A small rotation predictor, trained from scratch.
Data: trained on photos of plants, animals and fungi (iNaturalist), 77898 training examples, 28.8 epochs.
Rows from block 5 of a small rotation predictor, named by matrix and row number. Rows with one number belong to one neuron. Each number is 500 + 40 x the weight over its row's rms, rounded and kept within 0 to 999. All counts start at 0. Numbers have three digits each.
After each neuron's rows are labels from the 100 images, of 14976, where the neuron reaches its highest value: "strongest on" is what is common among them. Only what is clearly more common there than usual is listed. The data: photos of plants, animals and fungi (iNaturalist). In brackets: how many of the 100.
# fc1: MLP up (model.blocks.5.mlp.fc1.weight, 768x192), inputs 0-191
# fc2: MLP down (model.blocks.5.mlp.fc2.weight, 192x768, transposed), outputs 0-191

fc1.290:507466537518542524511467524485566530534500497525513502474543519447451451462493509508518506546493574527501531488485434505534532498410495532527474467535438541470495499518427442516504444497519560424496549509490552567521566441484539559438500518466557423519534504488388547596542535528403503473552401517431501508456578464459559465446507480481565544548556504538465493477559518519524510473496489480483448576436515534515453474532505498512523530455499460480470462431540516433532504475461505457488517537494520447436464534505435462458542494522450499549498411531504448483504534553484510538
fc2.290:500465511525523455466437519539509476525474482449525530521527456506435521427558456453444493471517417433432492541477462546566526464510470570427535481566503485476457531453500449469469559430481469507593472511473497545556556521507463527519551502532490500457435534454509468482486509507543482440483524477483504513448438455539476429511392549562557451476455519477530468559439487477458467494489482507475509519487512484510528487592432570453520506535448545476497505525470452485431510497464567575544564474471428485504446432540496523445510457462465497481442491481452490451542482555497559489
strongest on: order Accipitriformes (27)

fc1.420:509483525553559569418528517499452503507460511575501522530448492497431543517554500473500479409499514429463515527589462467585480464496512461496458521501507435441519537516474573442424527531512541492464477529552487525510504415507482507471483530534469578507489514539556563444536478545494552514487512535518538550529478456595446475469467496464455464466542492461575477498470534525490520529493542517546428541546497499558497525514457524526514539478533547580461494480489517554464407536485448505511456463520416453537460498452475581543500537437436445432496452539528511520461495435464514498
fc2.420:479510437521563513578506434545537423444505477493545499452506527502504552517465549482509509510441475493495479473445500546508541440450487544429505456466557518535480491498522514517516457489504428466515533468424471459521431603526528490431534593484524534509503504472580549574544535506490504530518495545500608498487554503454514495427443556548483447539546512556497486488443494518524498501469419515507482518516604519557544501491524496467436550559561569451549564536528471496470514532539525513480544569488536456485503472473481514513526496454422551494469567443580462545489500488477525530
strongest on: order Lepidoptera (37)

fc1.410:512506443515459490502487526490517507450455492507496516509475474544491511494498467499549502463524558458516467544517463484459429448509582440457434434499516565459478447480441511486466510541522519475480570508506517529495479443498472430514547505515524540556535496526405511535488513507515476548559536487488465544479472526513481551413484479485517470471478459479535480464532407415537492529472550517412556500516535608504534515500562506449529477537513494525573509489549525544451534448578480495507460543499465433490502554434439553439490528534425554485491507542547516556482572566623583516
fc2.410:509424493483432490521465537503522463524530511475465496477449510446505491499526569525451524458534471497512553575501516528511531535517495485451535517490505567485511475522527495493471482526461507406473514493482513497546482493471490474531507525487518478483514388460481499536498446507428477391470524504476505495546525528456464439598497465474472510499550457462433452483554538497559452470505500488527420575494584558523545443491508511541504436477468456484534473508461567553583547494494512474536466542539493407482482477537485499404559522357531510523429507527537585513472527439462570464
strongest on: order Lepidoptera (36)

fc1.244:543555498477517544588522477549460439503533464504497522539481519519495530568536500467489424461513520472496530558499534502492428537457518516496506610460533509466514545574462471453515445566507462446431492517543454560433574520559517432451472513561437459452488524548446451548503502541541499524522525545454487550520499553544543501539510462470494447457443444453507498479475470494491504486452520468464431489497497471497552537415506491453511451490528541474567418458487496545465573557522471510488417567603490465504507467500479582504482574497486475515543431439513490474503502519446519476
fc2.244:462502538474476490507521513488621542484500551428465502403469474515458473524520485504527425492539553499485490517472481480477494404503497497533488507527492509564494483426499499493489543504559518571484463534502484502499561479384480569436489453504489466587500445514500461454579552504461433524512511440441490513516578494507456459435524585596517527470493526590449490504467532477547515555462526506406564561429519466498538534520489610519529573493445469527431505481509483475477490519509519491505464503443480501531479500495519464477484493433534519506529500513463413501457510479513560532
strongest on: class Insecta (60); phylum Arthropoda (60); order Lepidoptera (36)

fc1.116:487486446539502573483557595493545509459475430498480518526536495473538521533459512482458509523466493503496508586464481524530479544508534458454478525531490544457533545546437487439562573486487552475555471540516459495474553471544581455570490521518517450439584485564446542493519492476489502531466525580507477503476551503494467515541503508435476478504453546491441437510522504584452511520488430489546533533458538517457510527485457529543457432464479523452429486471518517489478498481529432477533511447454498564418487453543447457522431499524479510535438414548447584412475571525479532482
fc2.116:532506500440498483496546520427477513546527488510439436483491507534504410560581470515484545457515467515439553497538513499425470511438458559524464470567491494479410499516539532468487511541416435512509458591479523497473508477456497455477469530427425455508582487513503564513518518564556500523461427489504467535520492410487535499497502550580516544530559521539481548541532519547449458527476529459472571530530477542533472473509571496508526456530522526475451546482453501531525493497483567550503473502446511416422502426518597596461512548500501503536506468502517508518466525526459508554
strongest on: class Aves (99); phylum Chordata (99)

fc1.266:499479560487487448464428530491503571511530557525470503500428509509462469502538469480513554501490504518498457527505461443559477499430518483474518560515501553484511479544523449511458463439564459514472479478550558517501444549500483440468559561598534477471567449473493520495467569503541490530548523585474481490468510510484531513548517507494471498543480475503517628511443508494557453467482525497504510518544401548512523507530461519517533438424383492525510552470526494505528534455460494476488553503517505478455481507498411460508396613470490475500526537594486437514488564525521571470
fc2.266:473503551506541504482523512501491543520491463517489529538491441454456486474575567541481527518534475430420543486535493509524541434494529557500464604576483466566456497516497478569564468489562483514566548507513472553414505501524545491530510450505480463528478495463494475608489525535506574529504507509445485523513437453444457459488459521530435479451493520505487521543545481529481390515432511483521503610499527449544508491562476536516540491501460519544505458504457482506501420530453430457541513484428454452510515562537516534499479486493442446453494538535494578433452441553511566468
strongest on: class Aves (87)

fc1.368:497473515499518540481533459540518552558484526525505521513519456555506490578540460517444513448465523524496555466511487460517436492456544470464526554452462445475551504554463464489526503505498455506523418509504424558483532489500509518453465532486505529491560526544451504476491504509488539526516570527475458569475453556504485501482464434439487471477544442457550475420482488500524438537442505541505502560564462522533590529539408459455461489526540547530484537523517533536480440407428537545527511538440436520473426569496471472457504508432511492494497463616592504577485441469507560478
fc2.368:490460542473474469521499496510534483604508534470496516431482503569489492513514465556541470449429409429484544466491485508479469425493523524401550531500512545483485472459524506472531545532458474574486526501545538450470534534499454516531504497488498494472506420539498525494419546539505379471533483468545524381457519500418493469494502551519560485511532564574477471498583537506581484441500488510440457538496446435534506510505528573504501523508456471498500520456556531514495567454522486537483467497522505451508495480466530491525535517436528476553381478484481504452480435509493587471
strongest on: order Lepidoptera (40)

fc1.277:524437560449497501469508558515510491494468465562534471538530488493463487487475441459538518557444499425460556446553480432450500472441558492480555510533504497460523497512459513446491570544490505452449476457516542527449499514546545492501514497504511478496473442553466515505546506510474517426568516468489503588517572542522422507463542491450501498512426503442511524490541497533522455521433489538486544480535527501584583469548469504498434513492511419570464439571528476519472482515508500527547497497398442460494470576493490531453460599536487543569430472404519442530472533487542546502
fc2.277:533508529513523540514443520504555486479464504602505496503484495502521532509483438531535491466473538429503537479537608506503495542505492509364511484508490528535505495531487507488482494521452501464500526496510502514544497495491447466479518504492515549488462516549498497456401511526482480513445512471468495372523619511507466528461480521471569438484479554515510467508509479543510478518510508494484486499508558546514506612516449522482500525432452508480491593454529575501411592464512450475506517506494494510500475528458477467520555528473517445485396468660502559442549485428518536486
strongest on: order Coleoptera (27)

fc1.263:506538463546425566451496541458518519566478513501507486489562397518572521452580422488554477506482527492527469483478566562547478458524441527550510514506497515497547522519520407480511516453514463491457427490509578520447486528456498550502574532494550545433536456586485471481472520445544472556534524535447551507507500468482485489517501505506512518461593528418489469561424505524517515453482504588552465542473468472501465533425563524528488446457522511456501530529553463566501475531529486476492536468469498496490521536458429521521423464451561539521575498450430521494521473433496509475
fc2.263:476508479552513480473550541552401481531469428472552563513509438452429533450541451457434544558486502475454512528519536537561457445533489519521453488565486489565499543474459441464468518483495512535589572474532477533526470516499443552520551510573508513490458497510526439480535532473542603534463541481548534541425416492541542476536473540506500429501444456514502422498494450458481496492478484509530490458420523491482446485595450527481523441550476509444539460485439492568491451481460514454545561483474429489462524497530492521456463440507453495469537548505502500544518478535516546453
strongest on: phylum Chordata (94); class Aves (93)

fc1.475:523474501470515557471459454571503487516604518458469519500485566395486523490482463529530447455491434576453527505554515597487497473461487495563419436522479567543540517539486510520532557469492513447522453531417522485499498456445516540535535493558572500488566504514455445525504597501442472542469435498498496521525485470545506517515522489519513437579556475500427551451435466503482506537537572458492468546498499599492411497498495468541515535406523548490504450531506518485506493525444514548501508465508516466504498548530473540493523453494442479488510469490504511479517476473430464387
fc2.475:526548531501463493507561377505508511460510454575479522565472488496484490480513550477509537511587459450501511477480544494534544590518559491557521524502466560520505525578497459507409430502523517427509531485531493533510450499540504513459504544520487504510482450475495482524384500506532546539528518504582499495500538507508520477554518355428425494494490442388477474510422497488493484543504511501505503536511462519542450518506461358485503495508515568458526497475582474589490554495484485488519510512489461545505522555508441526529552494506468507446519488508442545493493485535465453464
strongest on: phylum Arthropoda (63)

fc1.362:512497450482520447497415512481476550487492518527520532460473544464461457542428457560557489560502507549504497501472469513542446506462527458458497525464434594480502547545473450524449469471494461464506534523481565546491510471520527502493527511597489527552510498481562523539418495574502516552516429577462482547500542492503527533526471536511514485482489551520474562452515495493552486490472538542444515524532451548499508552425548516477483543404434492567430519394538539460436510450491493467484534437512477489462437573493396486540443524475462462485508489563559440524483538532564526525
fc2.362:495516545526528544463522547512521558451511537409472542447482433502423484442592542534496470506421483507431531525516488504536492396506457545521510453590471432553463528516492443432492455497508507494567520524509514503508447492507494547553511512537488428497448477471482437536537492529499540554533522468468485528462456457436460419501481586603490472446460518582449491548519475469489456516440528497513504576514505463490522470587453593491571513514500521551502442554469539508513480523464517491472522491481437464464507423540498565494551463483480489480501491473465501451476506522486529428
strongest on: phylum Chordata (93); class Aves (91)

fc1.324:493511544531519540485496431576541499543514545475485475489510508572470481495499566493448527516525462603535514487447472547542499523478494509592531494495553567467512491561506513377521476450460495464524567489565428532517528523424435485411537570491518554472484478505499547523536473492472482446567458476506502482589436504523453444478455496438474460571509495458580500476513523487513424499517481483439519513542530486476533475494521497460546524503490413521530493472485447579562505539495535542509466527509505394443573551498500500541487461460499520494479471450576512494574447487511525465
fc2.324:533561602458553483492502587454522493472571451478472487504508472557478433529561539506541535474451522546455511504575563508484490460463536536444534453558488503524429516507525470499541381545442473418519503563507545474542556508480512434485466582466440489515538486488509528486470439553432405500450471502536506539479543428490496472546491522512454458483536515472450533545529508463467498483481529500578542484530510456428452478529554571511532567521495475486489550494494528493487511425494510524502493502484498459552433452555548499525484519451473510477517623498530483482527470462438519513
strongest on: class Aves (98); phylum Chordata (98)

fc1.513:591508443538496458472466513514498574477515468440426472486505492535524469413501507486508474480503534498477515434455509568453447459467444548527478539538465473467493550550514485480450460480546522495593461507522577493501532456471513444509475488545497459502552555485535467482439485504540563505459529478502539497519557497541576501525488579503536431470529551487521484482480532475513441586471496553503484516500481467453524547459546525505484561552499525470468559458453446515537378451530492501471502466509446450515442645479496417500468484464501528527528514605538507453476476516572517519
fc2.513:593431492444495531451529520449549562455527556549430497503468480517497438537531457604472412487505491460522492461517505474475524501515427441480529477509511541432517495553477481468422547556438572454444497530575499492524397423542465507525450566506463502445466511511451466504466495491470478539545509444486467446498522518453476522554567460511525559434481495481514464485535545416551577510512583556535474499482457434496408484475508482590569515447476495512470510494489520489537509494516516462451463476492535499510480423532509492521500518544585493506485504470514463502505495483517455538
strongest on: order Passeriformes (53)

fc1.543:518527487566443505450490586470534506490562474453531457499439566477520544515501509517424516592514449528558544461490529495476491471541534470480456520509516517408564466550510533466511435529513421512531500500508443567502566504463467480458461527578498581570492553472520527469561469558487500468582523437509505522538457492456496461581559485475501496542536416468448451545520506534437463445530514449495445497505490559461464489521498530482516541529459539477459534497523516494491419482479504431547553509529527528448445520449461419458513539480529496492572468474492530604494497471441515482
fc2.543:446563475475524518469495485441516586516521498498473497464460518497533482568464488570515497476476521482568514488442510419482556469528578411488524513445490511417561516478494526525501507567543609437409480504511532501545532425521515514533477494494495499519499510470425459531460566484518508468543529473491451447529438563476506490471586561541513562441471532526549506454526537476560454526563577564492471553489480523520473525418471545515533476441532430503496438513533482504534512478433480467482462483499520536497516503478540479535570548516601454546503512489444546459475519524574501468
strongest on: order Passeriformes (58)

fc1.260:492473517508450491452527509500484439534546431499488536496495503507503499545500532456544488513470483507520490523538543501528487490451428530491481408443488470548531566503425479442499429464533518566445506547463526525438546389540556495543536519477482508508522545551434415503481558535530538416467476537385446511466453527521487547500566473519544469517492466542503469490525502519469493519548530536463561499578476525507536540441487445417470451464481531527539484481551446470534500484528492536500520482520492460472446504560525539419560506562432503487522434465517560527471604439528449541
fc2.260:497564547514475471483591538532495491514412436532522495559580501506488543514491490496486485511541458523507552453461462512530463599510442501561580563488526569518509498570481536531505477488504495464502564480479492543501504498519491515481516548537520561523500485507521487524491535499543560550561490491532481526471532515514531585485501343438443464514477522424532518486455455511446496485482480482502472526463482485541466540510546299473489487489551538505530480526487520560525485533470479504522493468530474477466512474494491483501504468614484560484533419502546518509501546570474443519
strongest on: phylum Arthropoda (76); class Insecta (71)

fc1.331:558455525495554459465477508563417509490524508539419527489462512496574543551518555491554438475444481509556518444513421545510521441501480574539436487512479481496545486520532515546518447546531538478495524507495493519499545558384525504436513498498509588429504484486529513488478453493453456507537442507510499562529555480488515513468563517455522491571524475458487473510488455506507472556510514416518442470475518411467468561496486536465564393468485490569545560485562531549423517586504550465470573471523480474467437476480496568531512513471441519469519532440486454504542505516469470511
fc2.331:487421511476491471522515599506471484468429437542506506519518515526518511485492552521430557524586509530522490518493503510501552621496493487573482537484483482509514531629512472497457541456472506473486491489449472494494504493489459491491478564509508486521516474493504523520560570491502519534421539469500506546531474525563552454540468400378474548502484407381483496460506495541532457494500495479561625492510448430519498475489454415491495534513485509428511531534486477582538492486476462516515479484556506482485502483520457494474444504558522551564515539479510446492405504510521525485
strongest on: phylum Chordata (92); class Aves (90); order Passeriformes (57)

fc1.375:523477561560518501508535533490521518517484530538448495532552457418507463410537442462529462514494533513481446476566502532474464555476562525521527456435504504548503463519488508546485560520448558453419510473441559533476483487523536448494505481516512498418476509491575505545496518497478566450497479524484502507464400550496450470431479492516506522539541475502516517526484451548544464563450469508520435416513505510445560587453488435462451458505523531519521438471580574510552451472576461471509479525565435522543455501417459520465507474572508413472520572514538500506461546469506491492
fc2.375:504469566499525515486515506491478517407497537577496514521516511498516507515514412535455489516514495421516507510542542483492461578504446477545499528484464450486515346557518494493570528563369517611493495488494538484490498498536461450498496489503479487477508521527507485514493520483540509519481508508552509496504486518484513508464530340383533526509502473429562473482536501464501506511493515552526455455516476485516442415481499387505503443481517493463457419487483475530434457430526518495473504503543519516562461524475502530506488507505501522476520425518591448562480503503521437452
strongest on: order Lepidoptera (33)

fc1.528:467517448487465474469425447485513483478471474582562526511513472446568526443532495470553446436555551546532534484490496559477542514459522484508585469501529521461530485551467512564488529541514465455507521521553552589517500472535463490432457545506532463512533543529525502466556450479508494440506473481447489555544534527509570522500442515455541462501540469455497481436533431499494561449482440437521521496530522569453568543460422469502409549495465482518500556460540446498455517534575471468493457445559464484474461528474489569510549501443488433448500512550500600536502454441494468498
fc2.528:435408477479556490522463467463420495465515551427483469428476502511488469477545495483565496479497475417483460525523500494469544391492514518441486454525508512506469456456520544497432460513522497438493470532469471493551496481488460451466522490468484499500530548537485520449556429537471467461499484501488536520500497481432476446456494601608542537517545511586485483508491510543508455534493514547545485524508506516443530402504537571541509514472581438547516426488404478467497532465479553526523484494478516482428516480549540485491514532394519542507468571456524539467495533512449602488
strongest on: class Insecta (59); order Lepidoptera (31)

fc1.216:539457505445508499454472522485488404455544439519513577540518471427573547478579534536459438552423443473524585495510500455480480538498591488494536558495503550421525529536427444542534499559500570503475467511503481523467493468504573496536476515510472532511510518562480516485555505606456467490583488488469531574474449522515499496454480478434486407481513506477499470521514557554492461550512461522501417496532418552480481489477451564501456492510466453490480540448493503477468478490524448512525518468456519489527478534555470477559448470390523469515488500511421538530515530486484557490
fc2.216:522514565468543466504484478453483522488504450465434450478545515497525471508495481511514441466376578495530553530449522482447523471522563470378484452485492578503507572463511489505476424534513526507449512521493511399506507496572497501455467477463492485516525501497443497450456511506506532531473473458476429493554565508559451491511538580580601506495534458562469479500551537541520459537544538509520455465502490482560497523456526573535511462439458480488464529500503509520499613488591523529504487556418542521504531508481524493574510545452573472550499507514474504447550493479532443515
strongest on: order Passeriformes (52)

fc1.249:481468449533485493521467474484483504572513522449532535471566516561448524555499532542529527504426437458485484442512477496514474536420475520456524512519458524458499473569493466449504532446462448500494552547488532505457578520538506451498501497541503487505488527547521553500413543497520578473536567552445500550491539481520410539558521491404493493521508430440561465464515416594504567564491468492479495508545493552498572482506391517488488560497473442505472550492477530565466474453510445503522588469445507524495467462510478524464529571479486585501456471451546475492482512538469506427
fc2.249:515529497531494490483474504503549491453498552464489482447496470553471498464535408514502549514411487460457505522517489548509468470449543521486491414545505560489477468396479500592540525518549486572535465524491504494457460533481462523455515548499476424557510493543494499543570490529526472532493512540555421501449595467417403491488511558578578493500494527557548457531465482472477497478454505487532383469510553456411520521541512565488512484507465475553466537467505487553502496578520533512469542482583482462489573471525500460534465485481514512491470530532433475494527430437506558479
strongest on: phylum Arthropoda (74); class Insecta (65); order Coleoptera (29); family: Coccinellidae (26)

fc1.681:558431503501544484502443514489518475416507501478451493485480524485477481524446447410451484528493462424503562442443525577521537394458426543512524511514511453463511520509537463493557531511452494492474431511493490455489508526514502445504484464493477524459531501531518483559507573513453541516510575528464603569519548521563551492497482606525472479499501547505469448517455499478487596527453467523438468542480518514517548488451538452453467496556480596496504519498512500524541509482533505491490462433454432423497453532563464504453475495526557527578473555507461455461526502484460555412
fc2.681:547495416476484476509501396480487549480456462505464503495469503506499480512512488457499428483564427549517542535566558522486490538514521479440485479497519540463508557558506477450453407521449511450485532515541535500562466489539455478443526467473478528628533515548484493436426482524520450535576498440493445504516496508513537506555513419492489485517524480452477485486487489537536590531514520492538532473462481541568515460488486464498510556446507494506493595511476493407548543488482493515496503526484519483505539515445503563469479515503568499587573592446536504453558561400501442461
strongest on: class Insecta (72); phylum Arthropoda (72); order Lepidoptera (35)

fc1.185:536506543474492553504474445537447456530485512478478527513532524496493437499511465466498459537407413504433532441496470521499515484475554459478472451540484468500515503538477440499512515499505552485452500465463475561416459563535516530538517476447484543504532591505429513416504523548525563543561528576548450521410509516527532530514531509560472452510488475430542455549514438509400484549439520421583486551463424523453457577536496479472518508532530491519442499483525486550512515471481436505510491520575546549561499516558467509483435455452493461468475498459468521514563527546467560476
fc2.185:470524571467485464525499522480520486504479518429475461424511473530474490444540471481575495469463491455437545453530439526469512404497531509489515499537590519481456535490490515495519549498460481514534484542514577445485479515460455533463518425478497516530564545502446541470499477533542441549537463442448431479493503472540525466430445604540503531495478493555497523548473507580541549467478501541548592452519501448556548486532500606535521525433465465540464540469499498496520548576564482597449470513473500462509573513496528475482470494487515541442433495559498525403522519475472496516
strongest on: order Charadriiformes (26)

fc1.651:452463428607475528534462501532522468512475492501500463396496558543489496568502549556507528494498526465477436472489466503495475517462498534499575494502454497480485465536464512526484536507464450521509506509477542574466575504561470482403498474538543450550509467587526562500450447529523575468482510594408475544494549473496452511532481524473488506521504493468487478440514498515550481498511499528492465493592476547464486447493454535576530507473472521518385589525475535533451515461522401504475561484451516535496510508499511535618515464542445568487475508409487483497476519503545483501
fc2.651:571481499478528537481529537459505477452568582568468464461492477472483463495537431510518538528418517438468486487507490499483438515485495515462532481542468482463471459454523496473486505549507495540500480533489525481503499509508488486456480621477453466516527464505464485542453494542453471577568455507517433482480651459480402552469522478520567506492531507517427500529584537545482465491491537501537388527514510473413482518513508489547529507546552490559410476422527527527444470538456521492468484448513508473478551546524529466560474514468523541514472475569547427492505478401497493515
strongest on: phylum Chordata (94); class Aves (93)

fc1.703:469502470510479545496506463532449426474464473513472520537554489566517493525518494491522496500416565485509521517538469398426532495563453551487553467493486501476461562530434528567497487536434466424464539558573506620491435473527447479510454502530467470516514572466556498527494540447531476530503512554529578498460521585457452520536489459482505508522498518515569538474484522505479463470522488516480428410452531482434575500521474456474493533445438525493525411481502435521526562496511528453472525448553484480504489551517467571482518523449509495507483522565464586576445498529494536499
fc2.703:534560559471533465464485565470464561516478534480478517478500489552531482546503488532438524459525542487528538448471556456488531464540454448464524570497501431518515435463459473516567485583436551581459551524568521432486485465472444489525451522490496493601508527528460488523538484510513523541494493480466464484520461512448460484448547531514504543447509479540419466471539519503544477573540556537504551512446522485450495513473483578554525472436468491491504522435510479469407525532513457509480437505576525545537590481493520514477524520444558486601526451411529561530452539456462486493
strongest on: phylum Arthropoda (65); class Insecta (64); order Lepidoptera (34)

fc1.766:485438512499494474510487534504492513510523432487472498550536395404531509578543482489466454557457492458532505509540417467501426490527532509514457508522535495462472521542423562518469543504473527455531525449431468572469485509548606508522514525465452560524470510526417514517490482519511564551559541499528479508495499530460485519491511520466485432509563485442504579553552500478476523454514529495484460536455462537591481544568517536492472447463571490508472481471477528443427464492418429515573529562509482521519523546496516455487538479462549486506517431497465445482524423549532433428
fc2.766:486473539466587518462456428472502523463535423468442459436468475591492465497518477518626503481454535475497470458515500503485429512501528463403491529515548517448514511460501497494451557577496552497486522506509477487480525453519451488499480390490508505520480516549458477489442497527467536510474484474473450508491622514489451487513533537516547525428469465535480496526507529492567480518524541474499514580435474483534542511500463552569530537384468475459486495471518532556456529500458446515496525507475487553473558558491526465526533513464551456482458501595580437441480508448520573480
strongest on: phylum Arthropoda (72); class Insecta (67); order Coleoptera (27)

fc1.759:495540472545446529512441485534480450434473487523526628514449439500470528537486500469471523560509486546496519457548462568477459474464487494537568480464492523453554467559490550522496489529479475516493496471467491537437495528444557411488473492514529507513518522522481502574533510407499509466517480479553483531603520513506544539515517488510496499480495453464490494477485474493440562517431490502463511444514515532522465478476435514501455509467502451558492518489545447426506556478531451509522437558584479473353572540537506516482532481583549568501567450524547504523443543517482486610
fc2.759:460560563521501548513381545534484488474512477472545490396527521519501549424486523472519442489524482477501485468536549508515495415478426515529544476485492440508507496429473518566400488455528471495516470472502488468554511522449406572478512473513530541501475480496514495543549461472482482485525535494498514495484457507438529522513481654618553477499506508621477550482438462457557488489462454536425480497534484473490511501510465628484466496499533485569483445475504455479515481520555512535510512515500484526514596490484491477477479487538482521541475546488470557503492517463470535457
strongest on: class Insecta (75); phylum Arthropoda (75); order Lepidoptera (33)

fc1.585:536496563487535507435507486508500468531513430485522543578578509433525530503553524462530517509497477465480523546485429513506528462402513551487454523536518475465459471512535500460525523542463411443492427511508559527562513536515498475455447502518456451433516494518530499501480535525463491425526478477487537617512488487497485597572467491455486535452525460419488520547511507484451572468461521469509465479460512472454517545549476473442539464496440518529551548551550574513499496558511500502488483550538389475587506491485430527522459538480514464475474566409538512497446565499511568483
fc2.585:493508445501522498479498544494522510473512549486473452578541472482502515525515447504511578496502515480496568436443542517496403578464485504548515512509524525534488534544504512464608602521515511603511534512494540526516498471448447481475502450503489549523523556406505492423501520544585564529457496497528420510502421492508456486472516392449578493517483504464560508507444491509429439489466513470431549514479536588518555475515548434544524494505467463431525608533436572430488522491547480517519533503543481541497489475476566479512488505508507462465492482516493513537524531483504504436
strongest on: order Passeriformes (52)

fc1.349:528487513405436506525537448536500479504538496497532466549537472475519412525536439550553409510419530462485451454523511509504496486500544552466575510510453509453547395527485472494563496499412462452452461472433506569509567496466531470451525561518476533501475548506548452459503544515486556486582569480483506546486497514458451536421532475437516467482477491392535507376505476522483482549488416515525506520521490522492458484524497506511512478485550474537492441553538506542499491512540471581509492541466475457497567496535497554529507605537494508512439481455517555535478514500536497510
fc2.349:540533569554537496487421518511532474447457567493509501434505501447497537464495562530485506478415533515520514484499425505543470483538573480527474588494460434501538510455479476547564528456501525522477589488529494532484456499580462583484515537534509444495486474500491455441482614515571460526477543487522478405465497543481543466517499550549519526493495436540516526467506570492560479531514508498508447481484511445476505508503458604507504511529494504452549495469466490540513502558488477518467485461548503533454544542438492476474516476470512514559561470518344454572419491489504536467
strongest on: phylum Arthropoda (60)